python train.py --train_examples=90422 --horizontal_flip=true --task="deblurring" --norm="groupnorm" --channel_attention="eca" --stem="single" --precondition_frequency=25 --adamw_lr_other_params=0.0018 --epochs=24.3 --lr_schedule="cosine" --final_lr_fraction=0.05 --warmup_steps=860
Rows from block 2 of a small image deblurring model, named by matrix and row number. Rows with one number belong to one channel. Each number is 128 + 24 x the weight over its row's rms, rounded and kept within 0 to 255. All counts start at 0. Numbers have three digits each. After the name is the row's rms in percent of the matrix's.
Before each channel's rows are labels from the 100 images, of 14976, where the channel reaches its highest value: "responds to" is what is common among them. Only what is clearly more common there than usual is listed. The data: stained colorectal tissue patches (NCT-CRC-HE-100K). In brackets: how many of the 100, against the usual share in percent.
# convs0: first 3x3 conv (model.blocks.2.convs.0.weight, 96x96x3x3, each kernel summed), inputs 0-95
# convs1: second 3x3 conv (model.blocks.2.convs.1.weight, 96x96x3x3, transposed, each kernel summed), outputs 0-95

responds to: tissue: cancer-associated stroma (47 vs 10.7)
convs0.79 114:136120143142108135083124101169150090230115137116111149131105116105100115133148143146125123120118129145102161107139127127123122149127139102112140159140156146157201116112173125104101120115100102102135117159154113123154117160125123112105094125137153127120158153162091124091107144124160125137
convs1.79 082:163134177167161111146135163121148145131169144112130164092109142128133090121105110114117134129127097103115172133114116151158139140108126141160092109124121130108089127179093130127145139168167128192120131114122114111114128088128151179116115135146137141142095153134178138180130159110121143145

responds to: tissue: cancer-associated stroma (33 vs 10.7); tissue: mucus (32 vs 9)
convs0.83 069:124103117118098116127142129157153130134115161104129125101122143084123147127157118121116123145103098151134139098140128130125120127165156142115087092114119154100119133131141149163126216082119122122120138068156099079178144124092104134140155087132143095113129139142138159111076110110128102111
convs1.83 089:111113134114109079146136138099135134145119126129138120145123142117130112137110137170183153138187124114142139116140129124145122148125161163129126155139111138144118136118130117151129094175122121057145155126071116152139117090106132147067143143117114078123109137107139157176134132137170161181

responds to: tissue: smooth muscle (40 vs 13.5)
convs0.12 117:140121139127127145125138115114133129141109142113108124130162126127127115145122126128141098157070136143100135119115127146141152154118117110180093127147110161130122119103091143145122144142152134129119121116118103143123129133181112130101130107111104162101134141206139115142244103172130170131
convs1.12 135:151147149147110143163114151130138168122150125108156133137137124151107116176119103163111158150124131141163125122141121129112160099123126148116170201088145123126144121156135165114128136170141178101099096105136132156115140186118137121123125128113125154141151104068167121150129181101138107134

responds to: tissue: mucus (32 vs 9)
convs0.80 088:132106135145081106150165090141057113153094133173143121160142144124175138122099123127114133134131134116132093115127139156113183088132145122144158122125116126119129150137140117130089110119164082111153093177139128129098112143156147114134147165121119112164144123070117110149116148108083150136
convs1.80 080:136140147086126166146055141097165133103161146133109154079104132142106131166145114140128144152134139139145176141151087119107093162114127178122104153144123160137138131113125127194124149149108149166113127117160126094145136135156147161172131103133142134155149145155127136124122122100160133135

responds to: tissue: cancer-associated stroma (31 vs 10.7)
convs0.53 107:111122105111123143166156157136135162128116100147118142100136140144166171121127157113178100123147137098129107098125118122133117129172159134137140102123117118112147177141098176138118163120155112164115112132087071149144156135162105150119177103084131144153137132122165141183132102159121123107
convs1.53 078:135125128181137138108113118116131162152128121089112122207088136167074146108137088156082128126158123138132109137150116138111136104116117114112139128151105130106084135105110082114143121140105137077130119159173133106120094094112153096120137110120087109125150079124111140092122116112123117120

responds to: tissue: mucus (48 vs 9); tissue: cancer-associated stroma (39 vs 10.7)
convs0.72 144:162157104128173114152098099107127100132130217168160171122132114132141120099120155144027098146087146170120126115089132120123134118113121085129134148120126121163123130127120133137138113124138117119100125134160105118154128137128119117125115109158125107128095137136129137095166119105123136109
convs1.72 170:150134125111114143176128173119164136064123137184143110126129156108167140132110130111185124117169167166091155146125131141141153149131121120133159066154139118138151138146141139134132122146164099131120169069143143128131143138144078118127156151114145138099160142126116118122129137090152130130

responds to: tissue: mucus (27 vs 9)
convs0.9 104:167144115094109111109114108124174132141105085120139109136124106116099142107116134128140168146055128186166122098138193103134133121109174184161119133136127178155126140136123146142114148108119134138121131147119090108151123133164138150106142120130144106118137117098138142151181143140121097140
convs1.9 097:094095098111121108104104119109120105092185128090129121133129176143130114175103115128127126143185161124120161116102100127133155126115129068116171136132110107123130121110122127119125113145128134154144099132109123096129119109066090123097138123113106175106101103160139128105115122194129118111

responds to: tissue: cancer-associated stroma (28 vs 10.7)
convs0.14 099:128111159137162138177121149156128180030113147131129129116147108121128116135138130114138115135139127109119141149130114153141127160142148140150132131120123105102081183139068118148140115114126145136130141158117136092125062134070138116121154118093109125139143100146162089141129101136131124111
convs1.14 093:130141128147090157103138148151098142202146120112094108167093178188111151154115113170105135134139119113144099106121118123108144128123131136112125142166110139135140149085129120114110118127084146106162096150152131128119108179119143109134105095131114138102113114146100121094129170166094126159

responds to: tissue: cancer-associated stroma (29 vs 10.7)
convs0.30 096:136116108137101149104128131135149143103110117146156131132115123146141097110115112134136106150125124144145079136141096128131130101188153107142117108102130089102112160114102179159163162110136154148128116114095071109126133126122133108095186085069102123132140130071179136135141123105112148112
convs1.30 078:120109118144165129159149122142125094105156132131102102060122110091140106172146186104158102139106143094096142174104131130129136151128113117108140151152136136128160130154114113105121126189121120136132126172150164156136150113148117133158128138139150126126136092118105116149102128169077120178

responds to: tissue: mucus (41 vs 9)
convs0.28 097:122186171153145127149141117164139147152115142119138078114121142151137121110136142144119059121192155153099084141143121113144135156119133173124153090125125125166112121120159125137130130181144131141128097090109126156121124109116113157126149169107112172148121115085107133152124121154164140110
convs1.28 086:149117119191144158116120140125134163116115129126107131177126149142117142117139162127116130175111093091153133126108127162079105096128101120151100194073120119140137133136130119141120124070145138134118138140148158097136120171156125124119134124080191118136165125142156139150141156118132140156

responds to: tissue: mucus (59 vs 9)
convs0.19 106:098160131100108129144098110124148152111168136127139163118117114117137109127134119093139111109238131105130135121140130122121147122130104095098099141151109125138135133134135112106124154151121135131133067141128136142121152108158146145119140153132121207143149129162137133139103133206151135140
convs1.19 094:156141085114135128179118136120100153116101136075138142124141160121130155132162145162126124118116188138132150119151137178133070123114145124145092128127181142148114155125132153150117116095108158081087133105102133187118150134111134142111166115102142106138099133101104118139104140102160139129

responds to: tissue: mucus (44 vs 9); tissue: cancer-associated stroma (36 vs 10.7)
convs0.22 069:098113121090131130118123163133112082115112141156130133122109143143144127133113111167110097119135192170113125125128115091108089116134087117148153141079139156101123104142107135107145134103121171115120143163174118185093117121080163124137128167145137092111113089152141121157164126115155125123
convs1.22 111:098126104100114107109121088129106143195162152155152186120148100139095126129101165153114121125159094127113144100133119119149123136121121077154093115109110128123116094101129126106103131138088145150170071083151118119138105103093124166096125122122120133116117147124160110123147122100152105158

responds to: tissue: mucus (27 vs 9)
convs0.31 101:135144118161125140108191124121118104193155119136136149123149104152134137123112124145145110145107151131147124123147121136136154107131144138168175145146125170121125136085132152130141141133107109147113121167091084119142173129177164125112098133104103037145120135150124164102101112112124123119
convs1.31 090:138120144120138128129127139153137102114104127117168081107128127136102122108090127119131138133123157144050144119131119143106117092144128173165129121122139124138153123140116102165141234132109100137126169162175135130121095106111085113122146137133151104097111133153119153126113100151135109156

responds to: tissue: cancer-associated stroma (33 vs 10.7)
convs0.11 092:140146125122135158202152174111118114112124047112113115109153136148136110149127159116124140082149145107129173120119114127139132148129141145130069097182122136114134133141110131139138066139142133118109096124148145117103129153166142096163113131124119128110153132177117137132164116141138096104
convs1.11 081:131127096131119081094144089141081145115130146155167158088111122113140106080080098109163105164140145150091118128159113116127147095124104069158109146073111102123127117109121096137109131109103125179116086128132121113123133115141110150112108127125117124143119150119160098136109147153109163152

responds to: tissue: smooth muscle (40 vs 13.5)
convs0.82 076:128116118145127089121082148144140092101095142124091144157098156158116101093141158148135105131150143140120099115128134132120125160095123105054115128127120161110130111125133115141132097117130132159152111161134159132105122160086123137082076126138125170116113185099101095109101152136163153112
convs1.82 111:154148141084155146157114163092120117111104120126153114122104108129125103139125153151114127120094113152138121148116134147136143097117091154120124144145163106143138134074131129092138118111119153061133144135095138155139138056136127101125208130117120119117134085103163140159124109118129099172

responds to: tissue: smooth muscle (49 vs 13.5)
convs0.2 080:127102084155116129124138140150129171185108109147128160108085106164134097121124128115118153110179135171125141122122140149127116129114081102100108087129159170098099132100140070145142124127111124129145125144124163097126102099131138120112133087116133145152151164134112127159192114138125137090
convs1.2 098:114140133142146114129117130137128062152083122129086091166105167105139134115125174154124102142120104105128127181078094109084141140133149147123110147140129106146122120149133116132115110159122121076132158116122143173100126129125142160143133128128134141151125070113112179174135135087128122090

responds to: tissue: smooth muscle (38 vs 13.5)
convs0.51 095:143119155146078122167145128140103161093106095101105100149114167155111124131153164141143127086184108128092138124112147117123095148121091102088099111105121129185095151132096115105117147129129118142116128114095128127100081108112124134182109123129150174089148104110147138119110130153134140135
convs1.51 089:129139116119142143134124124128137164112163117116081104134125130138132136105142135171077135114116104113127068159146102128116138114138162153130133129122206138114085155148135115136122116157165142097121161131177138167140109154112115073081140125130139128150094107152108136103123147119125080085

responds to: tissue: cancer-associated stroma (35 vs 10.7)
convs0.33 091:133116166193162103117073102171117097090128136137148100097123146119103111129093131117153097136120135108109107151148138129147138150093172132174102091128097108169108164115188094127136124129112119123131147141115140141118123180190136151125110145145149131110142128139130094140139136111132134126
convs1.33 090:124144120129114158164131118154110180085134133128177142138183096114116127119159110121121124122131156155100178133130141106133129153178102123141132159161223107111142125146133136113140139111121144160126147109125111132118098094091133096102166160112152121150126140141157102099099137116134139143

responds to: tissue: mucus (49 vs 9); tissue: cancer-associated stroma (28 vs 10.7)
convs0.39 079:116131115147117106107091123157101138119111137135137167137079133106120099153080133092096110138150124124136149107133141165115074114087139159080138108151140090157131133130105106072091098132117113122135143105139139102132127137125141143111152130129119159147136173073139142155207126119134133115
convs1.39 115:126131187126128134170116131131118102129143126131133127120140143135130139107147102097131125143142105140157193130077133128121106144142140145135148092129110235147137132128150161170131107113105147145129125130125131191135110139171117080149119131117137095140136106103148146105144099089139108131

responds to: tissue: smooth muscle (38 vs 13.5)
convs0.73 115:145116144104110119158157104087134122093108144121128127148104110093137139161111141142164167140050115195150123134122137112122155116132099175180144153144140114116123114100083146125132126096126136156126150145120167120137112133141125101161106103106125079077111129163148133145111127119103113134
convs1.73 104:144143129153119113076057099126119172152167126136164128140132144170099108087111127111120123112159129099095133141112113134122120110138110057090065110106124161130143136141127111135121160161070131085129119141137128134123110145132149116088141140132106137154171107142134146137128123146131142151

responds to: tissue: mucus (40 vs 9); tissue: cancer-associated stroma (30 vs 10.7)
convs0.3 093:097142165167132155111129126114116173108125117131110106128146138123126166109152107143121180079179098132093135117122131123126114111101139097140127137175134149131091135122183097112126123148143125145124149111109205137138122115163132144129096097106132141153109119123157128178193124127147116121
convs1.3 102:111114124148113101188109123135140099108085161134164156096146122090154118165109166090125128138089154147153129188158143156127091149151146113147115095081121130138159116111117146123144101114128126106137106135127111184155134128133116144166173159105135114146138110095096129105128106122140136156

responds to: tissue: smooth muscle (33 vs 13.5)
convs0.23 126:125136168157135142136141115115114162079126175147114091112178141111144085128126149105104152166167119130139157136128130120141125121116096129159121141110144148117038075169103150123133124126104132104122149109118122110129103140122107091165124149167082135145133101153124130151136141117132125167
convs1.23 065:145133128177144109152129152115125126080125148122107135168110100128097136100120101124128116134134100140130089206150122138102157111128142147088154106126093140098152155144142134170159167145103122112130125125133131154129132068166150153114132100135135150119095133119132137136100116151109114050

responds to: tissue: lymphocytes (32 vs 11.3)
convs0.57 091:203140108137124086115155142134129120120137027189140152139125117101100121110114165152153118125116129155102149140109123123127127097116132145114121099154137134116119085117117123101135120118131150141143084087169109093163157146113117121119134156139113134130107107099125109139165111107143102124
convs1.57 097:082112102157096119159132097104122137172098109083110124145165099131137165110156111136161104133123102110135145111190121110154124140168137093137137150105111141139105115109106159115138111110103134081129091167164151137133093128116133108133105101158120131161123141144135168143139169125100174149

responds to: tissue: cancer-associated stroma (38 vs 10.7)
convs0.92 139:131159122143156135173128121151148136204113137109137099132096144140127142113103110135149156126126140106127065142119137122132144156131148142124148112147135080200189142107168135144076142130152143114142102126071129153150129125103145134108152138127184133133149127105125109106113132152144136132
convs1.92 071:131116121099094089123112124126081073120141130183079181102157139124118131147107088143131105110124157144109150105147127147120138122150145133120118132113127149142121143180116152162196103119091120135124109072131121116114122123170106145105148094132105122150098181122092103129140128130129123120

responds to: tissue: smooth muscle (34 vs 13.5)
convs0.93 092:107105111118104112092160148112126132120139067137114116122142161134137149094128121114135119105089101117086097140163096144132098145112150122171143151130151113109125125129177128102136065128139131139147140127114124147142116126147157125126155120124137086188155135223110121119091145122140130121
convs1.93 094:130113091102137136144102142141156115139074108135116126108097106111099137115106149133099130103148117145135116140135178081057196126113128159103116094129119130143098135139167134146138194089122116132094109105120112147118124124151134117147148114126148124101118119098116088103109076131118152109

responds to: tissue: mucus (25 vs 9)
convs0.36 076:109114127090165133125123135081107121123118131161137160095157114091139104062136122157085133159100135074110158130121126111115138082159137121142109153160092096102134136135097145130129098141135128123136144114100098161109120132138103100102155133125150125149112126188080122087098125140153107124
convs1.36 077:107120100155153160117105101154148116163172110082140125129129194145133110115117099119152119142182151172120118151140118080158098179126143158095101156105112133120136111131152137133138177121135136123095156103155138076131108127120145108164121117177109138143149140124145122140131096141108132115

responds to: tissue: smooth muscle (45 vs 13.5); tissue: debris (27 vs 11.1)
convs0.20 089:066132119172085135153116102125084141134078146092084061126115148110117084138120125127129117082178125171085147139117124125126141159155123132102135145132129114139119078134134146140127116133093149141140127109093164157146159134095084156139126124145118146132119137107119146149109119100110131129
convs1.20 174:166132198170129121142110148145107125138171125138147098149125150144112137128143120128096116147132124119167190149136119151117097079085128139134133135110133127125151136114122144089108131160134163164117125109130124137144120149094110136106116152117126116159125122139185139161153201102091137168

responds to: tissue: cancer-associated stroma (50 vs 10.7)
convs0.26 137:128142135141116109114121095155109091187123141083116162165089129142125097119113118147112121137115148138115194132126158119113139146109113125124165145133149103185197110091129145093099150117140121130104152154136134112120165149105131104112097147144159127130110158171086129092125121103147128138
convs1.26 083:125119112116126128115147127114150152187100106125095113084114118120093122150120127106143126133156100101126062152107124139141126108143167124080127142127151111124118138180117120158152129139102083075137120186128127162128115118122142111159137113143134157094154091159125132136137128200114103115

responds to: tissue: mucus (25 vs 9)
convs0.71 072:120113089116127137093117121102125129137111133133108111114088100135140096120112112100152136129136117126116123149158139134126135100122116121102158172129193130090102103093130101085186131092104093176120159087188168131159108089091147124094152128145140116133105120154118118113144150149136145111
convs1.71 115:131142115089099139162119137094115105157208125174151112140131162129133139139126113104131134128122128092115183118088133150109120111115146141137116132146080121143112139181121114136096123150136107110138157132116129124138120137130132123093068163159105157088111114148112124184167149142163142146

responds to: tissue: smooth muscle (33 vs 13.5)
convs0.40 082:062150135182119110125122103144079145127091144103101073134132174130132105123104105144126099095173162141095109127123134135114107117153154117112142119121127117119142157119124142123128105132130138132136140096110157152079120138145120157128157081112129142129126134158108140137053113072108149134
convs1.40 189:092140119132130162176127120144129094102133141106133112170137130132118140150166143112111129158128151132128103134143120129136101158121115121171134111137143130145116123125129190148150132130103145112094119129072142133160126089104127111168155194110129128184210110125141162102136163116118136108

responds to: tissue: smooth muscle (41 vs 13.5); tissue: cancer-associated stroma (28 vs 10.7)
convs0.89 098:136146119119128150094104130104144137125127112142118200133141147157102122156124140106147134144058140162140151112128108134129088106139130128164178107129150123111153147137093132076110178131139108120126155134141104122143117110142139146122158121078127096164190172116084123100140112113110136128
convs1.89 084:127158117124111102136098138170106118101146151129143086104140144087128119127151134124077149149097137106147165162147155148065168141104122125126128171087110130131125129131126131162099152136117182135080147138115123135123131125112149147113088164128154134133064113112159111154138133156171138116

responds to: tissue: cancer-associated stroma (51 vs 10.7); tissue: mucus (42 vs 9)
convs0.74 095:125096130148102146176103128118150126122128205120135107126096139129099133141115158134144101142177101096078141125131097162124140102166121174175185135149115142139122087127108120134132089136145141137128171161180124144131112132127154122120126139133095104120140124108152081126152112139137098133
convs1.74 095:143131128186106134125143098165116186132159178127131119158129133151124129114134104124091160148140174162139176145119116122142115113109130082098056128122140135136135148094103143107126091097134155117138140082115129127153125146095121150150129130113147100166141135134103164155125150123134180124

responds to: tissue: cancer-associated stroma (41 vs 10.7)
convs0.85 117:106174139117126166126109129117123123137131120136116120120153124109129127110087127146157109206100154108142144120126114109117090120110129168145227145139141153117124120127143141105124110081127109129103115133128114137127129131112150154130128107152127029154154135116086108116137122131121114114
convs1.85 107:138110083132128098111149124130061139067118126159140088077109150110117082137099122113118146091112153135123143142123138195142183125119108123174129108122142119134149141163150148168152114175134149138143162120116130129126133142120116130120132164102132141094095143129150146116129111104163138105

responds to: tissue: debris (51 vs 11.1)
convs0.27 104:159118154142078159148084161129127130141149111106121111113122122094127139133123125148086162094154128155115099133117152092115108192136101129155102118107116156105111136135117089116140095122138133117140158121072120137086192120096146130145112117136132115129081133081144130115175146112161148131
convs1.27 134:101119159128105169152129079108117136133123141135157098130147123176142096146125128118147115104191108129123159141108109132105124081141130089129148092123115158152134129133090140186111166104123193140132089110110131163167129152084114132142142156127140098150140131122151138121146135090153155127

responds to: tissue: mucus (43 vs 9); tissue: cancer-associated stroma (30 vs 10.7)
convs0.52 080:108137140111179124115152123139139141093124244132115140139158153120136149088130101137100106135112168145134095123140170096119122167099167123151113118129115148126117146135136146124124116122129147128121127156143161082158107095176099145139159148165149144142141115118113122139156125113110144128
convs1.52 078:133130125153108098104073146103163121078161130118148106094095129111132149123105119108118103167145132110088125113107118124143149136115071176135147124094156085118119117132153132113091074147119139170116127062152115139115131164120141138093110111129155138160124152100137121149125121164123141154

responds to: tissue: mucus (45 vs 9); tissue: cancer-associated stroma (32 vs 10.7)
convs0.50 067:139107114144111130163135135137106113097157178118129161154116129129176111107099148152113125099140086101109116134121149159105122140087072139142151115144104095151126144119091129140109152124146116109113150086133130113118136145154128108175134150138192111180138161155115157079149133155152155142
convs1.50 075:136114132127148084153128130131114108105138133117090068129124142178107154151120123083094126132113132141099126135125102102149139113143165115124155116124136159108149130159153110128141126175157089128121062092177135129120136074116134145115090141157065106093132088106143137144145127118118114115

responds to: tissue: smooth muscle (59 vs 13.5)
convs0.76 094:123097123121104120058122102113219096145098126102143162143129153119142114119144112131161155092077150157121139133109129132127133091136150133185118122102127120109136134128131136126142162158116108137133093173116143124161132129140133107131117126106120060100129102142086135126100148100131123121
convs1.76 112:106120133099117138126102105115089169151143114087109111158120103124090147155104108110114115124129163071136060116111096118159137103063128102107147135149141107122102123107116126097100131134097095121061092132127124143104123126127133128155128136159167123094135113144141106105089127153117110142

responds to: tissue: mucus (38 vs 9)
convs0.54 091:104082111129095132077084157140115120142121114160131208124103123156114159182064118135122103138124106136149122150141121145099108129135132123139118131077144131091130088146099139072107140146147124137125129186122101142153096139118146107151137149105112098117118115118115095120140122127125141121
convs1.54 075:160141130168133129137126134127126166124170127145123111122149135073090156061179117133109116113121143156122168107106129136122180133125137127131104098183145070135139132090172135145144121122100138154147151163150145110124087114104130122102122113108137126106123146136117094153129151144101075142

responds to: tissue: mucus (80 vs 9)
convs0.16 193:129122130125132135127089123151124125120124135145138166120121123118107120122140096097116215042248123102141142134137142132123087149124130160118125120116137123125125135134148114109134120129126130125131145126113169101138135131092110136119132116127134078150143130096100134113118140166146132136
convs1.16 116:126114155135112146119129134112148140047126149126126173137119124149124100093176134122117057121175143154160136154103147153121150132150110161077130099107138131131152133160129141139122096138171158116122131066133137131133137142166125106132141156091140167098127131150135090123141134111150145114

responds to: tissue: mucus (37 vs 9); tissue: cancer-associated stroma (35 vs 10.7)
convs0.13 113:132135110123113111170146143119094133123148118132151178113107121140113121110146119127116086185146114137123129139120140146133147158133146110126096120138132100093141131142116149135118102117133119128119117146123161151117090131078130109150130112119116253137103107121106163121096132173157170136
convs1.13 090:124116137167141123083087139142158131175123122069121076116115104145103116128066131107129162140154122137133128120124116116139128141085074126113170135155121109119139135128112121075121102136127096136127157105142128090119104130109097118107097138117120187140153150150128156140134110176108091145

responds to: tissue: debris (44 vs 11.1)
convs0.64 067:142120078149159106145102143150151131118065106115091117103130107125114110120133117117131111133169124115110109122135118118153116131137147188120105119140120163060094119125095150110123126147149139126125094104183118169148136137133138134098131104178118086162144134107135176144169136119086121110
convs1.64 088:129157204101121166125136135091117155126130111139166122158125155161141122088138132148145134115115138101143128177079103146101132124136111105130111115129117159146098156098143137151132114121068158146117172130085105126129099107122158134105123140133136101101115151142199124130121101102155152136

responds to: tissue: normal colon mucosa (31 vs 8.6); tissue: cancer-associated stroma (29 vs 10.7)
convs0.24 123:144128162113130141143138126138114114046108134144146121147180152118109131095079116106122120180108126135149091154117122118124155130109136147150124140132136123148101192151194091117144135129122120128143110106126139155117178115131146131138061107138145086140135165111116155124146138111154130139
convs1.24 069:119107107107137068092124128129150166172157131126110141108102132136126112186195173138159151133127101109090085168115147102140153115108130106151165119141102148119129099150125139160162170132125130134119136134135110125121100117138129143102120168141098156105136099161083136139120135175124117126

responds to: tissue: smooth muscle (54 vs 13.5)
convs0.88 163:112133130122133138152171165125103141135151160120123178108128151129141160105092100140113155149087117202162161135109095120121099155139118143157181147132117145098139122109128126114123133110134095120121121131125072134084115127125123135140116120158117042110110113106115124096150116096106137124
convs1.88 093:107120129122135135097133084144107103121129118109119108111115098127143111128135156106147123116161080099092112153130152213138172121121153150134101165129160097131157125170141118160136172171134125115118127073123132132126111130149123111080128092137118123105081124173119156129134100111150101145