A small image deblurring model, trained from scratch.
Model: 1.51M parameters, arch rcan, norm groupnorm, activation relu, depths [9], widths [96].
Training: soap at rate 0.0018, batches of 128.
Rows from block 6 of a small image deblurring model, named by matrix and row number. Rows with one number belong to one channel. Each number is 50 + 10 x the weight over its row's rms, rounded and kept within 0 to 99. All counts start at 0.
Before each channel's rows are labels from the 100 images, of 14976, where the channel reaches its highest value: "strongest on" is what is common among them. Only what is clearly more common there than usual is listed. The data: stained colorectal tissue patches (NCT-CRC-HE-100K).
# convs0: first 3x3 conv (model.blocks.6.convs.0.weight, 96x96x3x3, each kernel summed), inputs 0-95
# convs1: second 3x3 conv (model.blocks.6.convs.1.weight, 96x96x3x3, transposed, each kernel summed), outputs 0-95

strongest on: tissue: mucus; tissue: cancer-associated stroma
convs0.18:47 44 31 51 34 32 58 42 47 47 51 55 52 44 49 41 38 28 45 48 58 54 56 48 55 69 44 50 55 57 73 53 63 56 54 69 46 45 26 56 48 53 48 52 55 49 46 60 77 59 57 43 53 51 39 59 52 45 40 49 25 41 44 51 37 54 39 45 46 58 34 43 61 53 53 29 54 61 53 59 37 62 68 53 60 64 59 59 66 48 51 50 60 37 51 49
convs1.18:50 48 54 58 56 56 52 33 52 37 26 54 27 54 58 54 61 60 45 44 55 43 44 00 42 47 42 36 54 82 42 58 46 45 57 44 57 52 59 45 51 53 51 43 46 43 46 52 57 54 62 67 47 57 44 55 56 57 58 54 55 56 54 45 56 49 52 39 58 46 56 55 48 54 52 55 52 43 49 48 30 49 45 58 54 43 38 42 39 44 48 58 35 65 45 56

strongest on: tissue: mucus; tissue: cancer-associated stroma
convs0.17:65 58 49 64 44 49 50 37 48 52 63 44 79 62 49 57 61 70 54 49 42 39 33 51 54 54 49 45 58 35 59 67 74 61 48 47 53 45 54 61 82 59 50 49 63 31 51 48 50 38 38 54 52 46 45 60 46 40 46 51 30 43 35 48 52 51 49 61 60 46 39 50 55 42 44 60 56 45 52 44 35 41 50 44 56 51 46 34 51 67 49 51 45 55 39 69
convs1.17:42 34 43 44 49 54 52 42 47 51 47 53 33 53 48 31 42 41 47 42 54 55 46 14 36 57 51 40 28 66 45 47 47 46 34 47 51 65 41 42 44 46 51 44 35 68 53 52 48 47 66 40 46 60 47 35 23 64 53 51 48 51 53 46 47 49 63 29 35 48 49 45 31 62 55 42 52 59 58 47 45 54 46 47 44 41 44 44 33 43 50 53 28 55 51 41

strongest on: tissue: adipose tissue
convs0.69:43 65 64 62 52 64 50 71 47 65 47 54 40 70 60 49 59 56 53 74 55 44 49 61 39 69 70 41 59 48 55 56 59 40 47 51 39 35 44 40 47 67 60 45 32 58 56 49 45 47 61 49 47 57 56 42 50 54 48 37 50 61 50 37 59 38 36 65 51 51 57 30 56 56 47 52 64 43 54 62 48 37 52 65 64 54 39 35 37 47 49 51 58 51 48 30
convs1.69:47 43 26 47 48 63 42 38 54 47 58 51 55 42 52 47 45 48 39 39 48 62 49 49 61 42 51 61 63 57 55 66 51 63 41 54 77 51 45 56 47 38 48 51 62 47 53 49 61 64 56 57 57 42 38 70 54 61 50 56 50 46 61 61 30 49 51 56 43 55 33 65 50 52 37 55 50 57 57 31 40 49 55 44 63 70 73 71 62 32 55 42 39 51 47 67

strongest on: tissue: mucus
convs0.55:55 45 53 33 25 42 53 53 43 46 53 42 46 68 65 45 75 44 49 47 46 52 32 42 52 63 40 38 47 55 61 53 53 50 52 45 56 63 44 40 32 54 46 32 55 49 35 42 53 60 36 52 67 37 40 55 47 54 47 66 63 39 48 57 46 46 47 35 52 40 35 55 33 56 70 42 46 41 40 44 55 37 37 55 31 51 58 45 46 44 54 42 74 52 57 53
convs1.55:56 67 53 59 44 51 74 44 60 48 47 46 44 50 55 71 48 53 54 46 71 47 72 59 45 41 48 55 52 48 56 59 52 44 54 60 55 47 41 25 52 58 66 63 54 39 64 57 40 50 48 51 50 48 49 51 41 57 45 49 56 34 53 44 63 47 58 42 51 46 59 59 82 64 58 24 60 52 53 56 47 63 58 49 47 40 54 50 51 47 60 56 19 45 45 56

strongest on: tissue: mucus
convs0.3:62 51 42 45 56 41 68 55 51 55 50 49 55 51 48 53 43 55 67 59 48 53 54 50 34 46 46 55 53 53 47 67 52 51 54 52 54 66 20 65 38 57 52 52 54 51 55 58 48 44 55 19 60 25 42 47 57 53 45 48 74 48 52 39 52 46 60 46 59 27 59 34 33 45 40 27 54 39 45 37 45 57 53 49 37 46 43 42 44 40 47 55 68 36 51 45
convs1.3:56 53 55 62 48 47 57 80 33 66 61 65 74 43 34 52 50 62 56 59 56 51 79 81 54 64 58 53 45 34 47 48 48 63 33 44 47 48 44 52 73 48 48 56 52 42 50 61 52 45 42 40 40 59 52 45 61 59 54 42 50 43 46 61 48 50 41 52 35 48 47 49 47 42 31 45 45 50 57 50 38 49 45 58 44 54 57 55 43 42 38 54 66 45 51 48

strongest on: tissue: adipose tissue
convs0.75:40 65 42 44 49 43 50 57 57 46 45 58 47 58 47 35 53 38 47 39 51 31 69 34 42 45 53 54 46 54 39 59 43 56 54 49 53 61 41 53 47 71 52 58 49 44 60 47 62 39 49 60 68 69 48 52 59 42 56 45 33 37 45 55 66 51 49 54 31 49 24 39 74 56 38 44 54 50 41 48 34 46 66 48 54 49 55 59 50 66 74 60 44 54 53 65
convs1.75:44 47 55 72 51 42 47 64 45 56 45 40 50 32 56 55 61 50 43 63 47 63 37 45 48 43 48 41 47 51 54 34 54 50 80 63 35 54 53 53 49 43 53 47 48 70 47 37 50 53 49 54 51 47 55 66 58 55 61 60 49 52 65 27 46 64 42 61 70 59 70 58 29 51 64 66 42 69 57 54 67 41 48 50 47 56 45 43 49 46 44 60 62 52 49 38

strongest on: tissue: mucus
convs0.94:54 49 43 46 46 48 32 52 28 65 52 46 39 36 55 42 44 52 49 38 39 53 58 31 40 18 46 43 47 50 59 43 51 42 42 44 58 50 63 47 61 59 64 44 56 48 48 47 67 54 66 60 42 38 58 52 74 55 60 43 50 57 57 43 49 48 66 65 47 51 47 53 46 45 59 38 45 34 60 58 55 60 53 41 53 58 53 52 88 42 42 43 46 46 46 49
convs1.94:40 50 53 45 43 53 56 44 57 40 54 61 42 46 41 46 64 29 56 45 74 62 42 53 38 38 43 49 46 29 41 73 46 48 61 33 47 62 45 64 49 45 33 46 36 61 44 50 37 60 34 42 45 36 33 46 48 40 41 38 66 45 41 48 45 45 57 40 38 38 38 41 53 48 38 53 41 38 54 34 56 56 52 46 25 43 41 40 44 52 47 60 58 53 54 60